A small masked image model, trained from scratch: trained on microscope photos of single blood and bone marrow cells.
Rows from block 9 of the encoder, named by matrix and row number. Each number is 128 + 32 x the weight over its row's rms, rounded and kept within 0 to 255. All counts start at 0. Numbers have three digits each. After the name is the row's rms in percent of the matrix's.
# fc2: MLP down (encoder.blocks.9.mlp.fc2.weight, 256x1536), inputs 1258-1331
fc2.73 099:165160128128128038049128128128128128128154069084193128128105128163128057178128128091091060128128090163128111044128128079128097109128076097128128128100128128183128128152196128128128088128128128128153031172128165128128128041
fc2.74 091:128089128186042161128128096166108128109128128128128169101156156128081043165128077188088128174198128128128128128157219106128188128128128128128186128128095128128149093128128128128089157108112128194128128128059128151128128089
fc2.75 096:172161128128128128128128144128128128128128128160128128148128101086128201128128128140159128148094152128128150142128046166146128128128146128160128207128128128128164128128128128128138150128204128196186157153128128105128128170
fc2.76 112:128128153110085128168186128200244145128128067104148198171104148128128128153128183128169128080128240128128104200128128090137128128128149158128128186196128148048175128094128149128128175090153165128182094103219148153128128176
fc2.77 085:180128128128080128128160181128152128128128192128128084128128128128128108155128128128128128128173128128189128128167144128128163200072104128128160168128128025150128183128128128167128128128128128169183128128185151128128128165
fc2.78 099:157106128128128165095149167088128128128149183045128128128128071181128128128128128128145170128128107128128128183128128128128128128189177128076128101160165177215156128087145209153128158163128163128128128128185128142186128128
fc2.79 114:156090145128128153128180128157128176128163148128150128177161128141140128157128128180190150193143086149128146167177128128128128184128198128128137128175128165128164128128155180128134179147128128155161160073145128189156143175
fc2.80 117:150128128128128128128158150151137182144156128128082161151140163128150105128128128183128156140128128174161128128166131128128153128175163158128112153176101057179175128128166164091128170128145154106156170128090168175083189149
fc2.81 100:070128128079068188128128128180094085179161128176149098172052164174128128176107128176175203128128128150075128160128168128067197149157184184191128128128128064114128138128157128128128184169153176128128128128128093145128128128
fc2.82 093:096170128128110171076170128170128128079128200156151128170142128128128180128128180150128216128128087128204087174143110162069128128163182128128099128163128156128128077197165173145128176147128128172128205151072128203128154128
fc2.83 098:201128061128128080128145128128128128128128193038128152184128151128158128128128158050128167106128128128052167150165176142181037128162128154128128128128176186128128128097102128210165174166153019128157128128128071093172128074
fc2.84 091:128155128170128128128158128128128163128094149128087128075193128085128159084213128128085128128176094128186199083128128141167197207154164128128160128128173128128085146128128128181128155128159082188128097128128128128128128216
fc2.85 087:128128128128149128128128128160128128085189089128161128171007128128085128083179128128167128171128220170128128128128128128128128152128192099081220128164128128062128090166104156128160128172128128128181046128128128128128128083
fc2.86 092:128128167128128128128083156169146155174128128072128128128234128128128128111148209214160188100171160128128128186176216128128155128150128128076181128103128079182098056128106096128097172071092128128128128084128179094128128128
fc2.87 088:128128128128172077128128128128128128128128128067181128128128158128128170128128088128128128099069108128065164128128071071128170160069078128128128128128128097149050128128128056175170154090128088106064085128088128128143094128
fc2.88 105:128128152128093111062112148181082128128128146071128079128128080128128179105128098083128110093128128128128080128128128128085128115094128088128208128128063128128089108075084128165111096100099128111089188128111128128181128081
fc2.89 093:128128128161244128094128128128128128128128088128149070146087110158176128088188128082128128057128128128101128128128128081167172096128128195128186080128086190066128185128128128100104128162094062086128128128075101104128109128
fc2.90 094:128128128128192128128084192128197128128128128181128128150039128236168128114001128072082090128145128175090128128128077128187090128128091128128128098128128208072128200128075128128128076128107128171128128174086192128128128128
fc2.91 103:128128128175083128185128128151169128113128100097153128128128100080128128101128128093104128128074098110128098184128128077128128128168128128168128128100147128128128077112128128128158065128128085188071095103173128128128128093
fc2.92 087:128159084128128128128156095128128128205104128112100067128077128105128128128128128128165128096128128128128128128101128128153128073083128146128128128128161128099128158101069128154128074128128098074113088074095128091157128078
fc2.93 093:128088160174180065104128128128128128186128077128207128128177128128128169172128112128207128104069143128039170148150128128163128128128150151128128128128128128064101128198191128092128128158128128128128043091128128150128065027
fc2.94 097:100128044179128110128128128128161097219178128128109128097153128128128128178128128194128086128145128095192128128157128167081188174076108063128128128109161128190128073128128128128128128151128128096128128128128128128128128048
fc2.95 090:092128128156128128181128128057128112128128128180128128150157128128128128128086169128128166128113128128247128084128184096128128128128128105082100128100128103128128037186128128128128128128170063064113205094128128128174128091
fc2.96 094:174128128128167161082158128128128128054159205152128158185128163128128128083128128128196199184157115128128174128128093154128095160128128128128049096128128128128100128128149128154103128188150102128128128155093154203111128128
fc2.97 085:090128128128106128160183128128128090128128128128128128128197092128128083169128192192128094164128128128087128128128128128128128128128128128152043095128168128158128128128128128128104128180146075080065047128128128128158128048
fc2.98 099:128128176083128128128076128128155104172128112164128166128128128128128109128079148128128078180128128128128128128128128128128128090128068128202128128149106176173117144128081095029168128128128099107142183128128128052128106128
fc2.99 106:097128128115190158128128128128167128128093154199128178061128102081128174128128192079128083107128128128128069099128171128128201128070081090128128104097128128128128151128104105089128045128128138086111165095174128107128094072
fc2.100 097:128128128128128077128163141180128075168112128128128128063186128128103128128114165114128086060068167128211128128176077128081072110094128225110074128047128044128144083128067046128088128172128128101128128073186128082077191128
fc2.101 089:171143128128172170128100096128128161089128106128128128190128128140172128128128185082128151128128168128061128128139128205173113156073161092072128128128143160128128084128163182128128172156128161128182128145089104159128166128
fc2.102 100:128128128128128128158105066128128081128194128128128162128151128128143162145128128128128128108017072099067128128128128077090154080097087128128128050080087150033152128128107128128098077180178109098108128128046128128128067128
fc2.103 098:128101128128128183128179055096128096082128128179128128176128098128128128188128128041128128095128128128103116100088083101074157168128150128128128128128128098128155146128128128162096192128128076128128128080128153170100128128
fc2.104 099:106128128077128101128128084128128113128128128128108106092128102073104128128128128128106099128128128128181128078101195096091128104128114128128162128092128128149128105094101128128128128128081082128091128089128082072196167059
fc2.105 107:128103195128128128128108108128187128061100128128128128096128128098106084094080128128128102118061128075128143106128091105163160061077103128166128107128071128128128201128077116160128082074128128170162128128088128128089128146
fc2.106 087:128106128166128128128128216153167128166128128128128128128090106090128082104128202128128128110128128083128128166128090148107149164128154128166057128100128159083128086085128086128128128128128149128128128128128128158151128024
fc2.107 106:128177128128108089128107105167128128109072128146080068073128128128128128128128128128128096112128128094075128128128151110128173094074105090128111078128128128073097080101101111149154078101174039068057128128070128102128128154
fc2.108 107:080128163162128095128128128128095128156128128102128097076171087128148206187128146128035090128109128107082128172128128072168128098128073153225110099094164128099128128162103143180092128156104082128051128180128128128066128171
fc2.109 086:128128128128063156079172142128086216128128177128072128152128154128095128128057128128128050101177128128128163151107128128211128156213128128160128128162128205128128139128097128128087128153128107065050128128128128128128128128
fc2.110 090:128128128128175128128128128192093128168128128075128128128089128157103128128128155084128128154145128115128076128128201183128182128128142128128142128128128082063128128128128128147128055167150128128128128099128128128128144217
fc2.111 091:128169051128202128128171128128128128128190128128071128159128128158128128128169128088179167184145128128128128161128176128128128128128128128168076092128128034128128128203128128128147128163149173085128128133128128128128128128
fc2.112 125:080128128080220128091100146157103113128107128128102128081128128128068101095078128128081041145128128099128128128104170155183168067128087128156128098082103128076084128128128128128128068128094109128105128155128128084095128097
fc2.113 129:155128128128128149128199128150139128128165105128128146163151150128138086120128148128199201178192128148128144067128150105128128128193169128128128156153105128143175128128128137128164158148172128154171128106128180144138128140
fc2.114 088:128163128128128128128057128128128171082168157128206128128128144095128171128128159128128172128157128128128128128128102185128081128201128128128128128128128128171128128191168190128128128128171200128112128086128171128128128128
fc2.115 091:128238094128128128152157162210095128171128085128128183197173147128179128178128176182128181190101128156128128128128128210128128167094128128128239128177128166083141098128157128182128157128128194178176128190128128128128128181
fc2.116 089:128185128128142076128128159128128128104065128166084097128128177128128171128128055128128128128174051155095085128196128128163093128196156128128090128128128196128092128151128090128084076095162128128063128155191128128128128043
fc2.117 098:062128128128054158106081088128094092112082128067081076128198128072128128153128128059171128088100180128178128168186106128128128101128166128050157080128172156128128128128091128128128040099149090128175128128161151091128128128
fc2.118 112:128116128128128128128164160195128108128128076128178153167054181095155051128175128128095128164128086103128128128128128157109093158128153155145141181128128082099128128128162177108095175153128128170199073128104128190165128182
fc2.119 091:128128128128128128062157150128128128128128128216128128128068076128169128128086128128128128128128196089128128181128128124107128128088094128081158094081128128058128091128128128086155128128128128128073174128065086128128086128
fc2.120 099:128101128071098128166128095128075088128128102065128083096149105094111060128067100151151151118128128128128157128208152163108128186106128044128128154085108128128128128128128168170144128049103128163189188090128104154154128128
fc2.121 087:128128128128128173156141128104173128128128155128105128128153128109128128128128095026128128128086030192128050114153128128162104128157128177128182063095128128128128180167128128170082128128128128128128096184051157128128128090
fc2.122 092:128128128069219146194128090114186128128128128128128128128072128128128128087178204128194128199168064128128170128098128176128040148128142128128170128128128128128128128128128128128041142128128128128128083171064128128128160128
fc2.123 115:062097101128128128103056094128155110178128128096128128128063128128096111128107090128156128081128128099182102103128168128128128098128128106205128128128128070128097128128057082128128080128128188105128128079128097128110087071
fc2.124 090:128128128128128180128183128077205146128128128065128128174128128128128128128098128222128128150198128138009090128128093128128128128128205060128128128157128128128128128128128128141138128084164128076128128157200159090128128128
fc2.125 095:072128128096173128128128128065128102128128128110128099128172167092146128085128101185188128128200049094101128128128141168128222099128128092128207108128128085128152128128128128128128128128167128191090065128128150152128128063
fc2.126 096:092090128128128128079147128084128128128161128090128128128128173128128176128128168110165181155128128180255128066094158128094128145150128088128128128097128068128198128144152152074100194128150128061157128095128109128185128203
fc2.127 099:128128107128128147128128128087114128172128197128128067068128152128128128128080128128095128128178156128223128096128207128163164128163128153164073062128128140102128069128100191075082092100100046128128128128128128110096102128
fc2.128 087:194128128064128084128148128128128087092128128176128128128035128128128128042128087128068128106074128128060128128128061170128128128100128128128128101128128128156163204104174059128128181088167128128128128102162128128149203096
fc2.129 100:156128128190128166069156128163128167128161128128128128128230089079151151143077128167169186207128255099128128128079128103146174128172159128099106128128209070163157117211093128128128147137196184091128128039176128128194208128
fc2.130 093:128128128104061159128128098158166098128071128226101128085128066128107078089093128112128128128150154086191073112128169074056186084128098128073089128128117159189128128128047128066092128091067100128128128128180128128071128157
fc2.131 108:073066128175156160070095070063031098128089104162128086093056102176092128128171128073128128099089128101128128128128128114128088091128089128077128128156128104092128128149128128128061111128128056095097156128088128105128128198
fc2.132 088:128103215128089077128079128105080081073108160128178225128182118128207191128089128128128128128065170183128063128098128128128088105128128128172102105128217128128128128128128128128163128128161036128128128215060128128161128128
fc2.133 097:128190094128165170128128145093089151128104128128078128128128128093128074128128118171244079128085086128053098128128128209107074128105128128128207086128189154070128175057128128128074128108171206128128128128128128169060128176
fc2.134 099:093128128097128128157128128128128162104105081084189128081158128128128128143128128128176128128176128128101169128089162128128079104088128128157128165128128172199128188088163128101128128128128114128128128128083128128086060097
fc2.135 088:128128024098095128128128128128076064095190048091128128128185128128128128128128187099128197075150064158000166091086060128128084051128128128098128105167128175095128128128128128109168128128128128128128055155086128128181128069
fc2.136 097:128077128098128128128089060128105094087051128128128103168128128148128162128147128128203105090178128069128128128128128071067174089083128128128128099082159128128105128069128128128128117128128064128162061081128066099128128128
fc2.137 103:201128128128128170153169186128158200151128086128161156167128128159128167209128128128171148193156128128144128143149128128128175088128147128165089161104088065128128128176159128178152198155151128162160085081128128128128095128
fc2.138 097:178128128164093128167144105128195128128128128128128203128205094128128128075089184166101089192128128190128128190084128161108128128128128128105128128128211128147101175128100110188128128087128176128116128072128172128056137128
fc2.139 098:128128069087128107128105128128080128128128128091128146103101128128128128168074186086128128128064128074147055128172128128128128170128128128128128128128128128128128157128128065128128128128128124128128128128060115167128178190
fc2.140 098:128128119155208128128157128166128128128128128128128162149152146128128128128128128086128128177128128149080171141128128165128105128172155128128128128128128128128128163128176165163101188144128128086128128173128108128196152187
fc2.141 088:053128092158128077166128150085205062128231181088128082128128128128128161128128053096128039128128128128128153128128128154128187128128058128128176128128128062157128128070081128104152128170128194128128128196172128128128128128
fc2.142 107:128128128128128128128158128128079128128128100080128128128128128128128142128107128033106110128128128128128063128128168060128128120128095128099128072128128128076093128156152128072084081185109089128095112199172154128128128128
fc2.143 088:156167128128196128128076128128110088128102128197163128101128111128105128089068087128075096066064073098128128128164128080128128128128128032128128128128128092128128128128149128070128086128173108128128128128128096128128128095
fc2.144 099:077128066128173128128095096071164161128128128128205050128021078200178128099128128043086106037064128077183053098155128128090128128105128128173128128080099128087154128082128167128128112097128071182161149092150128155030053128
fc2.145 119:128084128128128069128077128102080128128161172040106080128174112128068128128096164071111063079128128086086128128177128161092108128128091149128128156076128158096062128128128128128074104093128115081109128128128091103128128113
fc2.146 096:128128128159072053063128168145128128104076218171128166085063128036161128101128098128165128128128128153087128128128128128073128114128128128070180180085128128173150128025185128128183128128128159128128107203128128107128128128
fc2.147 099:086128128128161098179128128128069128128096128168098235128158128128128128128128162120063091128102128114080167128128160237128128154128128128128178128128168155128128150071180128128159128179096113128157128190128128106128128128
fc2.148 107:128101128156128128128083128148114128020128082128128128128128128080128128087173128128076096128128128128128128088110103198073128128115128128087092128128128128128087128128062128128087097072059045104089128177032128065063128128
fc2.149 093:128109091087128149181106164085128079087093159128048128096059128203128235078128090128078108128070071073082128128220074076128128128128128128128128083100110194128128128189128089102102128128128128128128107128128097128128128128
fc2.150 111:231128128102094161128128128153161153144142128128128158128057164174160096128158090158154128189154128180128185128138128128128168158128128128204177170128128128128128193183170191163128142156165176128128201088128167152128128179
fc2.151 096:128128128148172128162128128128149161128128156128128128128128108128128221147128128128128128128171166156128209128106128128128096128128084067056128128151136128128148071090128128128128128128128182128128128128164128095155128128
fc2.152 095:067105196156128207128128109128128128128166128166068128128128128128086128226181128152205170128147039128147128128128128072128128184128128128205176128179200128128149128152170128169179128139128128154155064072128049172128210128
fc2.153 119:104128128128154064190128128128097149128079128128128148114128128177088128128076091178072104092156096110158128168104128153159128069117098128128128116128128128077099128168094128150098091128064128128128128171178128128157128128
fc2.154 089:128141128128175091128128128128128128183128194070128128161128128128128160244128128128128128080128128128128095128071148019153128128091128128128123167080174179128128102174128102128128128219128128128161128167128128128128096189
fc2.155 105:128128128180128174128159128197128128128184178128157154172177128128171084170128128128161194128093186128172070128086172128128196150203170128128128128128187164128175128128163091128150176128141128110162092128091167160152100128
fc2.156 091:128128080077196128128128055164128066128185128128128128128104128195128128182128169128097128128128128128171128162089174128168128128076067158177128128128128152025128128177128163182097128128110128128128128128170094128128128128
fc2.157 092:113128160128191147128041158071128128194128128128128128128068128128102196128150104109115128128054128063076088099180128128078128128128093128128128078108107174074128153128128128128128128128099086128128128128097077128128090128
fc2.158 126:128128128128163183160171128128191185128136103180148128199128128128149128160161197186163128184139128128069139152103128140128075164178179128189128148177141128128165128128166154128128146174191181158182128128128180177176128135
fc2.159 104:102073161109062128086128128078106077128128078060128128175128128070128128103118050104128116078128152128128128194176128116128128080108102128161128147077081128077128091158128172165156104087105072074128128166128098128087128176
fc2.160 091:069128058048173161092066128154128085128058128128128119109087128087111168206128070072170128063128128128073128128108128084128156128094080128128170128128097116082147128128128128128092098051085128128128052163128128128102092154
fc2.161 108:128128128188080075158128128171128128128178097076128182153128146128190086128145154139128128157150195189178208185128144105128177148168143154128150128139173128128179128128146179128194182128128156128128128128172140149128128141
fc2.162 095:128128128090128169128128128098128128066128128128128081183164159149128128128145128098128159128162128128128098173097128068128143155128145128128128128128058066128128060128128090107171176090128144081112221051112128128168128128
fc2.163 097:092128101128128128128128085072128177201211128128176128128128079162166128103128128155128128155128128183172128108108168167128128128128088085073128087128128172128128185128128128128128128128172153022097255128164091128128120128
fc2.164 100:128128128128128128128161128128128158098128184128128128128169152128066152171128100150185128165128128163128105128097178107128162177128154090048128128143128128167107086128156128071160128128104138128128066114128213128104128128
fc2.165 092:128103128128128128128128096065128128128163128147128103083128102128128092150128079128163149128069128105128055128070128128128128128056099069128128104128168128149128103128128102160128128128128128063143180128128073107158128128
fc2.166 111:146166174148153181128170151078128128128128195128156128128094102128128172128185109086185163128128153145093128085155128128112128156155138196057170128128128128141165128166156128075128150177195203128219128139128183185177128184
fc2.167 105:128099148128128190128128162128180164128128146128201128163128128128128161169128128181163128151181128159170128154159077128202180128150080201128171168167128128128128128128165128128153153187128163128153128128128128128075128113
fc2.168 098:156187128128128128059161128128128128087128163128128085087101083189128128055128054128162188202128158128128128050201163069128128128128128069168167128128128128128154160128128161128173144128128159183190169166128128096199128128
fc2.169 099:200067145128150128128128094173176128128082128128054128128128154128083096128128075128089169128177128128128128128128128128128095097092155128128128128157174161202150063072128027128128150096154128138156073128189128161128128162
fc2.170 107:106165151103128088128090128128128128150128088128128128128086128175128151153077157085128052082128128103079196128128128166128096128128079128128087115128128120150128187051128047089128055128128101090128081097128128128074051128
fc2.171 088:128128136128108169152155150089128172128128128128104087128128128175101128156128087128088128128162128196128081046162128071059128128091128128128128128128128220128128063128128128054101170172128179152086128128128154128128094128
fc2.172 098:128128128128128128193128128128128159128128155164107166154188183158128215196160128114128128128128179172128089128128128170128080151128128201128128128128161097128174102128181179165128128111184128207144128128128128128128128128
fc2.173 090:128128128095128169216128128128038089128128128128128128128091160128158128128164128092128187128128103153128158128157128096128063128128155128128151128128128128084128128196128128128097128204128128128049170169144157167128162219
fc2.174 107:185128128164128072082128128128128172128128128176072115128128086079128128161089151093128128167090185106128089128128093093128128092128128128128128103064155128128128128088095128128128070128128079091083128100172152101079128128
fc2.175 096:128128128112174090128110128156128128128099128157128122181170128128128158151128118128128107074096048128128186128074128109128235104099128082128094060099104083128148108175128081203128171158086105128128044128128086128057077128
fc2.176 091:128128100128160128128147092102090128128128094128173128145039128128100096128240128158166128077128128091205047108164128058128128128128078104238189076128128128088128128128128096013076069110128128128128212128128155128128098113
fc2.177 105:128180128213128128128107085128152128128095112154182193094212128062110206178076238128128128081128128092222101128128128128128110075128128106128079097128191215071128128128128101128128163128116128191128196183066128088123128098
fc2.178 097:188128080128092151095185128058128128128082143111065023182091128086091128128128057128097128199128128128158128128128077193149128113072128089180089098128078099128128176091067072152128159128128128167128164097128178128128071128
fc2.179 108:065128093090128089155128128128128128128149156128128098082103095128128170128108128128128108102157109090171128093054176144128128075128128128128128128128128128104128128180065128128084113096085128106128139128084128128128086082
fc2.180 086:158128167128128128024157146047156128104128154128128128128023099156128128128128059128144128128143128128128128128128056128196128087128128128149128128165156128156178107109128091168128128089128128128099109128179128128128163128
fc2.181 095:165105128178128128060128128128110128093204167185149128157106128108128157128128128177221128151167150128128128095128128177167128192159128102128128176128073166159128097128077059128128177128184145089162128041000128128082128097
fc2.182 114:128128128093078128128090128105092128082096128128091128086128077128128069128128128000019088072128128128185064128128128086084128128128086106128128128089053128128128092080108128128128107083107060081076128128128097128128092100
fc2.183 096:128154116128157197079128128086087128128128128191094128160154128128138128176143128166171147128195128088101140128151198128145176080096128128128204128222128128170153128155168165179128128089128128188171087128128087156095128128
fc2.184 100:091128068128128047166114097128128067171116081128165160128203101051128128096102128128043062044152128128146128128128157094128128088128049061128128128167102128099092128165116056199128102128128077128091106128128128097100128128
fc2.185 086:097165128128128102059128090102128128128111128159128128095128128128128228105068110128128128081128128128150128128128128180128155042200094202073128128094128128128128128187128108153078128128128128128083128128128128128086128192
fc2.186 121:099082070128128090128064104128145116084101128089148128103097128128128144128194128102128104128081128113159128128113055128128090106128104075150176107088187167128079128071128128178085049101100085084080110141161128108115088094
fc2.187 093:128128128128128128186080094184167152128128176143187128098151128143103128166145103128201082169128128094128111128128154167111128128128128098187106128128177172179113128176128128168102128128128128128128176089241128091128078128
fc2.188 119:135093128143185165128158128177210167179128128092128166171148128128128071128128193128149173209128114145050149128159158128128144172128203149103128162185128128173162128212185128128166179128217128175182034128163203197147172128
fc2.189 108:088152128113128128128128128128128077148095128128193088102128096128128128070128211142128107104150179128128128128149101106128128095109148128128128128128128085090128128083128128143128094128128128128099128128187128128128128105
fc2.190 108:185128128128128160128191128148164150128128128128159128175075179160088068128155083128173128171089128156157128128151048128044128177128159128067128163128173128128128156175159042169128154053156128151128071072128176146179156128
fc2.191 093:174075100093128128128128097128128128023128128128079176128188106128128141128128128128090183092069170073209128128128128090153155151095128098128128181159128128084128128077158153157172128081075128128128128093159128128101128128
fc2.192 124:151128128108128158146155180128178192145128128128068128158128154128128171142128128128128169173142128172083152114128128171128128185128144163128191167159089088168161157089193193098128182128182189128172081128166171193148159128
fc2.193 118:140152176128088153128128151128128177150103142128128181163216169107174128171128128128152176128128128174128160128128185128184170143180150156128144128165128128193190165173128128128165164128128220128158199128128190164185128111
fc2.194 102:165174128128154143063128128180162149164100180128034198128128157128128057128128128189090167128154205128128128170105159128128079157163177088128128180146128173128128068098150063195128168128098128128128128128128128128128128128
fc2.195 088:098128169128128128159128128090054151186152128217140128128080128128178128128128128101098128128083128128128097068165098128128062128157128112037128128128128128128111176138104128128128128101128072128128128128128128128095156123
fc2.196 106:128095128156128094128128155144106180128184079086100128168080103201128082107128075128145128164171091128068128155128053193128031146128143128128084167149167128172128128163208128163128155180147184128147051128128193128155216128
fc2.197 087:128128055128238110128128128128156128128074128128087128165147128212128155128128128128188194176114128165026148128102144205054156128128128128128128128128128128128128128077170073128128148128128156128143128093072128191178157128
fc2.198 110:128204149128255095081128128147067169033054160128128128096128128128090128128081095128128099069128128128128128093128104175128087052094088128086128111069098102093128092183089128077093031128128128128081128128109128128084128077
fc2.199 102:128128200170128062128128164128128128153173063093128191169200128128128076128179128128143057149128128095158128128128128128169128101128128128128128102090152128152157172068166188128128075128089181128128128100170128078128128128
fc2.200 095:128128093188128128128128128128073180171172128128157128128128145099128094189077224128128164128099128128163152128166128128128106128196149128128128148143170151128128128128128128182090172128128081128128128128128137195169153138
fc2.201 107:128128128128094163128162128060128128128076128081128150222128128128128053145096128183175180170104128128128128128101128147110185166084174194128212128159128128128163128105128176128128158128189128128178101171097128149100197128
fc2.202 111:128128177128128091128128193157128088152128128128047128082070099151128166128113128128082117128112128080068146065092128069128099104128111076128128162059117082128067128119128128176160128076098128128128128096128128128080089128
fc2.203 082:178187128108128128096109128128128042128157128084128128128128128128179128128128128128197151128128128128218128128148228088128128104188128128200128164094128069188128128083128128217128128128093128128128128056128128128128161128
fc2.204 110:079128128043128085128128128128079163090140121128088086102072128104128128086087121128128128100105128106128128105128128128128128128070092128128158128128128154092065099128099128128105093090128128128054176128128128097128154128
fc2.205 091:128128128128211128128128099128084194128181085106175080172128151083192067128072168160128128045043128163038182128128128128128105128128065128128075128128128128128128165128128128163128128059128128128074128128161185128128080100
fc2.206 102:152103164128128128172128180110128187183104128128164201128078128128144128172179128128128240128128102091201128146128096089142128197128128128128089161128106179128169128086145196128128191128111128128180064128101128128128128154
fc2.207 100:128102076081128128128093102150128128081182191128165128128128128191128151128128208128159128128084128128128128128128193128157213128128128067142128160167128128128158128128152081128092128168146128159128128128128170146128181128
fc2.208 098:128092096060171128197128128168128128152128128190128186101066085128128128128128104104128097170155199128107169128094114128128084128168163188128090128128147128081128128156150185094153128094128128128128128128128173128218128128
fc2.209 098:211162076181128072128099128176128146128128128155128128107171154109098176088087128162128128186062128128165128128128128076155106108128076086128128149128128128152095174128128103065128128093162095128128128128128128128116110128
fc2.210 112:128128163128128100128111095128114128098120128128091128083172115128128116128150073128128077128128095087128088128128182128128128128069091128128092092099128128128052090104089128128128078110067088128128204136128085092097077104
fc2.211 091:128088128189128128162128083128128095128074179092163128091253043128128105172048095128181078128084128083091128068075114128128128128083128128128128128128128089128128128128089128058128105128128128128128069195128128076128128062
fc2.212 090:148128128128128128128128128128128128128128128128128128128093111147128060128128128013105103128128147128128128112128128104083077128094128076091128128076090161128128128084128128090089086128128128094063032177087128100177170128
fc2.213 092:100128128128113128143128128128128128078128173128164172128057106156144128040128075128095128098128054128128190095086078080166047128128061128128096105128088186070128128128082128128098027128128128066089128069100128083128163177
fc2.214 099:111189161128128128164128164128128084128128128185064128128170170128128128096128128128144128128128103156167128023171103128128128128128128186128128128101013128128128128128128128128157128128128128128195192128078183128128128128
fc2.215 135:149153128154153158189178128128128153162133170104128102173136159128128147144139128140177209183128128177151184128128159160128142198128172181100110161155101146184185179128157185128148187128168168128165128104155147166128155171
fc2.216 094:128128155062128178069160128128094161128128128161111093172107128128128128128128128063128128209109128149128128091156203086128128152128128128051128155160083215197159165128161128128175153082128092155174128128182187128128128171
fc2.217 089:108128128128128128159109181128128176074167103128128151128128092087033186128092128128128128128128159170128045128079066128090128128128151128128128128128174128128128128230128128128128128105092042128059228128057173128128128152
fc2.218 093:156128128100149113157128105148128102148128128128128086185128098097128128078190128147048150128093181095161100128147160103179128128165171128128128152224155108181128128182208212128128179135128128128093128128174182169128128179
fc2.219 097:192163063128128109128128174022167162128057128128128081128128154059097053128128128091089099067060044128128074083088128075104128128128098128083105095128128128185128128086103103067128071128104128128158095174128128128071158128
fc2.220 097:128128128171128128128128103128128198128128128189128128128180150128156170128128128185128173128165128159212128128098128128165128167128160128128183104167064128128128128099153065142087163106172177179206155128192128128128128175
fc2.221 082:159108165128081087078128167128128100128128128128128098094128128194128128128168128179128128128128128128189128085128109128128165165052128170128160128128106089128102128128161128071162096151128128128099193128091157128057153128
fc2.222 093:128128128128040147128128128128128128128128255144087033128158128067128128128184128128128128172128128128176098097128128170128064128128128176128128076109153169128186128151091083146128128128157189128128194128188152153079229128
fc2.223 099:111128128156070128128128171210071178128071202194128206128255128085128212128080108128128158153128128128128128128128206128104128128128128128086137164149075128128120128128193128128128128128128169160179128150223128128128102128
fc2.224 084:100074128071128128128128128128128128186185066128200128128009128096103128128128165175128185036061128128097128105128128170164128128154102128128128128080128163128095165057128128071128128128173128128086128092192128185128128128
fc2.225 113:085128107097089128128092128096064161062076128128128128083074104098081055128128128051115035070085103128161104128128128128167039071128064128153128148039139128128053161078081128095115083081128072104128128128128128128099169189
fc2.226 096:128128195153128074180128128128128089128128217128128053095128210091128059128128208128099128084128103163088128128128042201128128128128095128198128128128084128128128057164128128128128092128128128128128128128103128128156153148
fc2.227 100:128128106128128186128128079128159128128155128151151128128128128128104173128172128128168187128128096128128175128128128128128098128057128071078073090195128142128128200128128169087128107075128128128079128128154188169128141093
fc2.228 091:151099128128110128064128185128128155102128163088086128128128176128128128106128064128128128128116165128012128128107128128128173188158128128128191098128128128128128128128144175080059167170128128128128128203098128128081128128
fc2.229 104:128097056128128144097085079128128112075128128128128170090050128128105128069128064183107073097175114128105128128128094128128102105128062107128128128128072070059085094079128128128078093128071128077116128103128128128056076128
fc2.230 149:108090128089128094128083128128096065095105075128101111084128092128100156072093061109087106128128161066128105128128128075128128080128078107128128115128083168128080117128078128116105080128080117098079150128128046068064128173
fc2.231 100:072128145128186118104092102128059128027128150128128159076187102128098110169128174175128105110128068128128128111128172128155161106089094157195128088103128128167091035128095128128128106085128095128128189128104094128101128159
fc2.232 105:086192128128073128128162102128193128128128081128128128128128128084101128128128128102146128128085145159186148151103088197128128145158190128078128149169128157128128173142128173128160145128175128128193128076128128128203128128
fc2.233 096:026128174128161128128128100177128113069128057128172128128170128128095170184087128128128099195128062128160128128167201128128128128152095128128078092128157128085128179142180128128092096128128053085128080128174145091128128112
fc2.234 095:154128128128128154106128128079097169059094081169128128105085170128128128128128128080093128163128175188194091128072074128063128128128102109128128128167128190128083213128128148180148128128128128092078223171128128128128128128
fc2.235 101:189181227074128200128160128158142161128080128128180128128128128088092159081128128243128128128128161153128128148128085128128128128128128161128128108113128151166128164178128048205128128100156128178153128152128128128128128175
fc2.236 094:128128128096159128158128128076128128156128128113128106154128173128128090128128128128155128151128128128159128128200208063083166053170178167065128159128128128119128128093128154158128155128128128128107162128128128128128107198
fc2.237 132:128141158128128151128157128128155128145141128128176155152128128084175164128177128128173185170167128128128165143128128128128128163154172152156128190186196128198128096160203128141176164108174128128170104089128128128171128080
fc2.238 115:140101102187128128142128167128128128128170128156191154182085128160157128174184152128169180236128128128128191100128128128128099216158128128146142128147170096128156128128155145128140167159128128128128128104143188180149085157
fc2.239 101:128128128128077128074089128128128105128168128083142128155128128144199128128128151143156128170153128128128100162110198061128181128128106200128128128128128192128157091194128128164128166128128165128114128099128107128128093148
fc2.240 093:128106158166128082087128145128128111128128148167063097128102162128181184100199052037046103128087055128172128150157077086101115128063128085128168084128087108128128128128128083073128097128128156128128128067209097128128158128
fc2.241 096:170128128128174158185197139154128083151091128036128128128082154128128086082128128128184162128083083128105023161128080023128158181128128128182095128128128128128187153128128128128128153089128186163148128144210128128073128097
fc2.242 094:193164153128128128128164128200128128128128128217128198158128128153128128141128128128155178128203185128128128128106160175181157128099159190128036128176067163162165063155128061128128173128128152103151161128100144128159128101
fc2.243 091:128128168128076128128154128073082128147128164128107128164163128128046051128128128158128128188187128128128153156128128157172068144128169128128128103128128178128146183101128128128128128071128128128128073172206128128128098036
fc2.244 099:089090048161128082098128128099086128128128128128098128080188078128148128095128244128128128056159128089128170128128162090128128128128128084128128128128128128128128128128128173128128084128128128086041184128080128128128024091
fc2.245 113:187092191128128083128128128101128069109128061081065095128096060128128128128106128114074128086128128142176107087156128128094128128178102128059128070128087168128099099067101157128163150096128114060128095128128128128128128152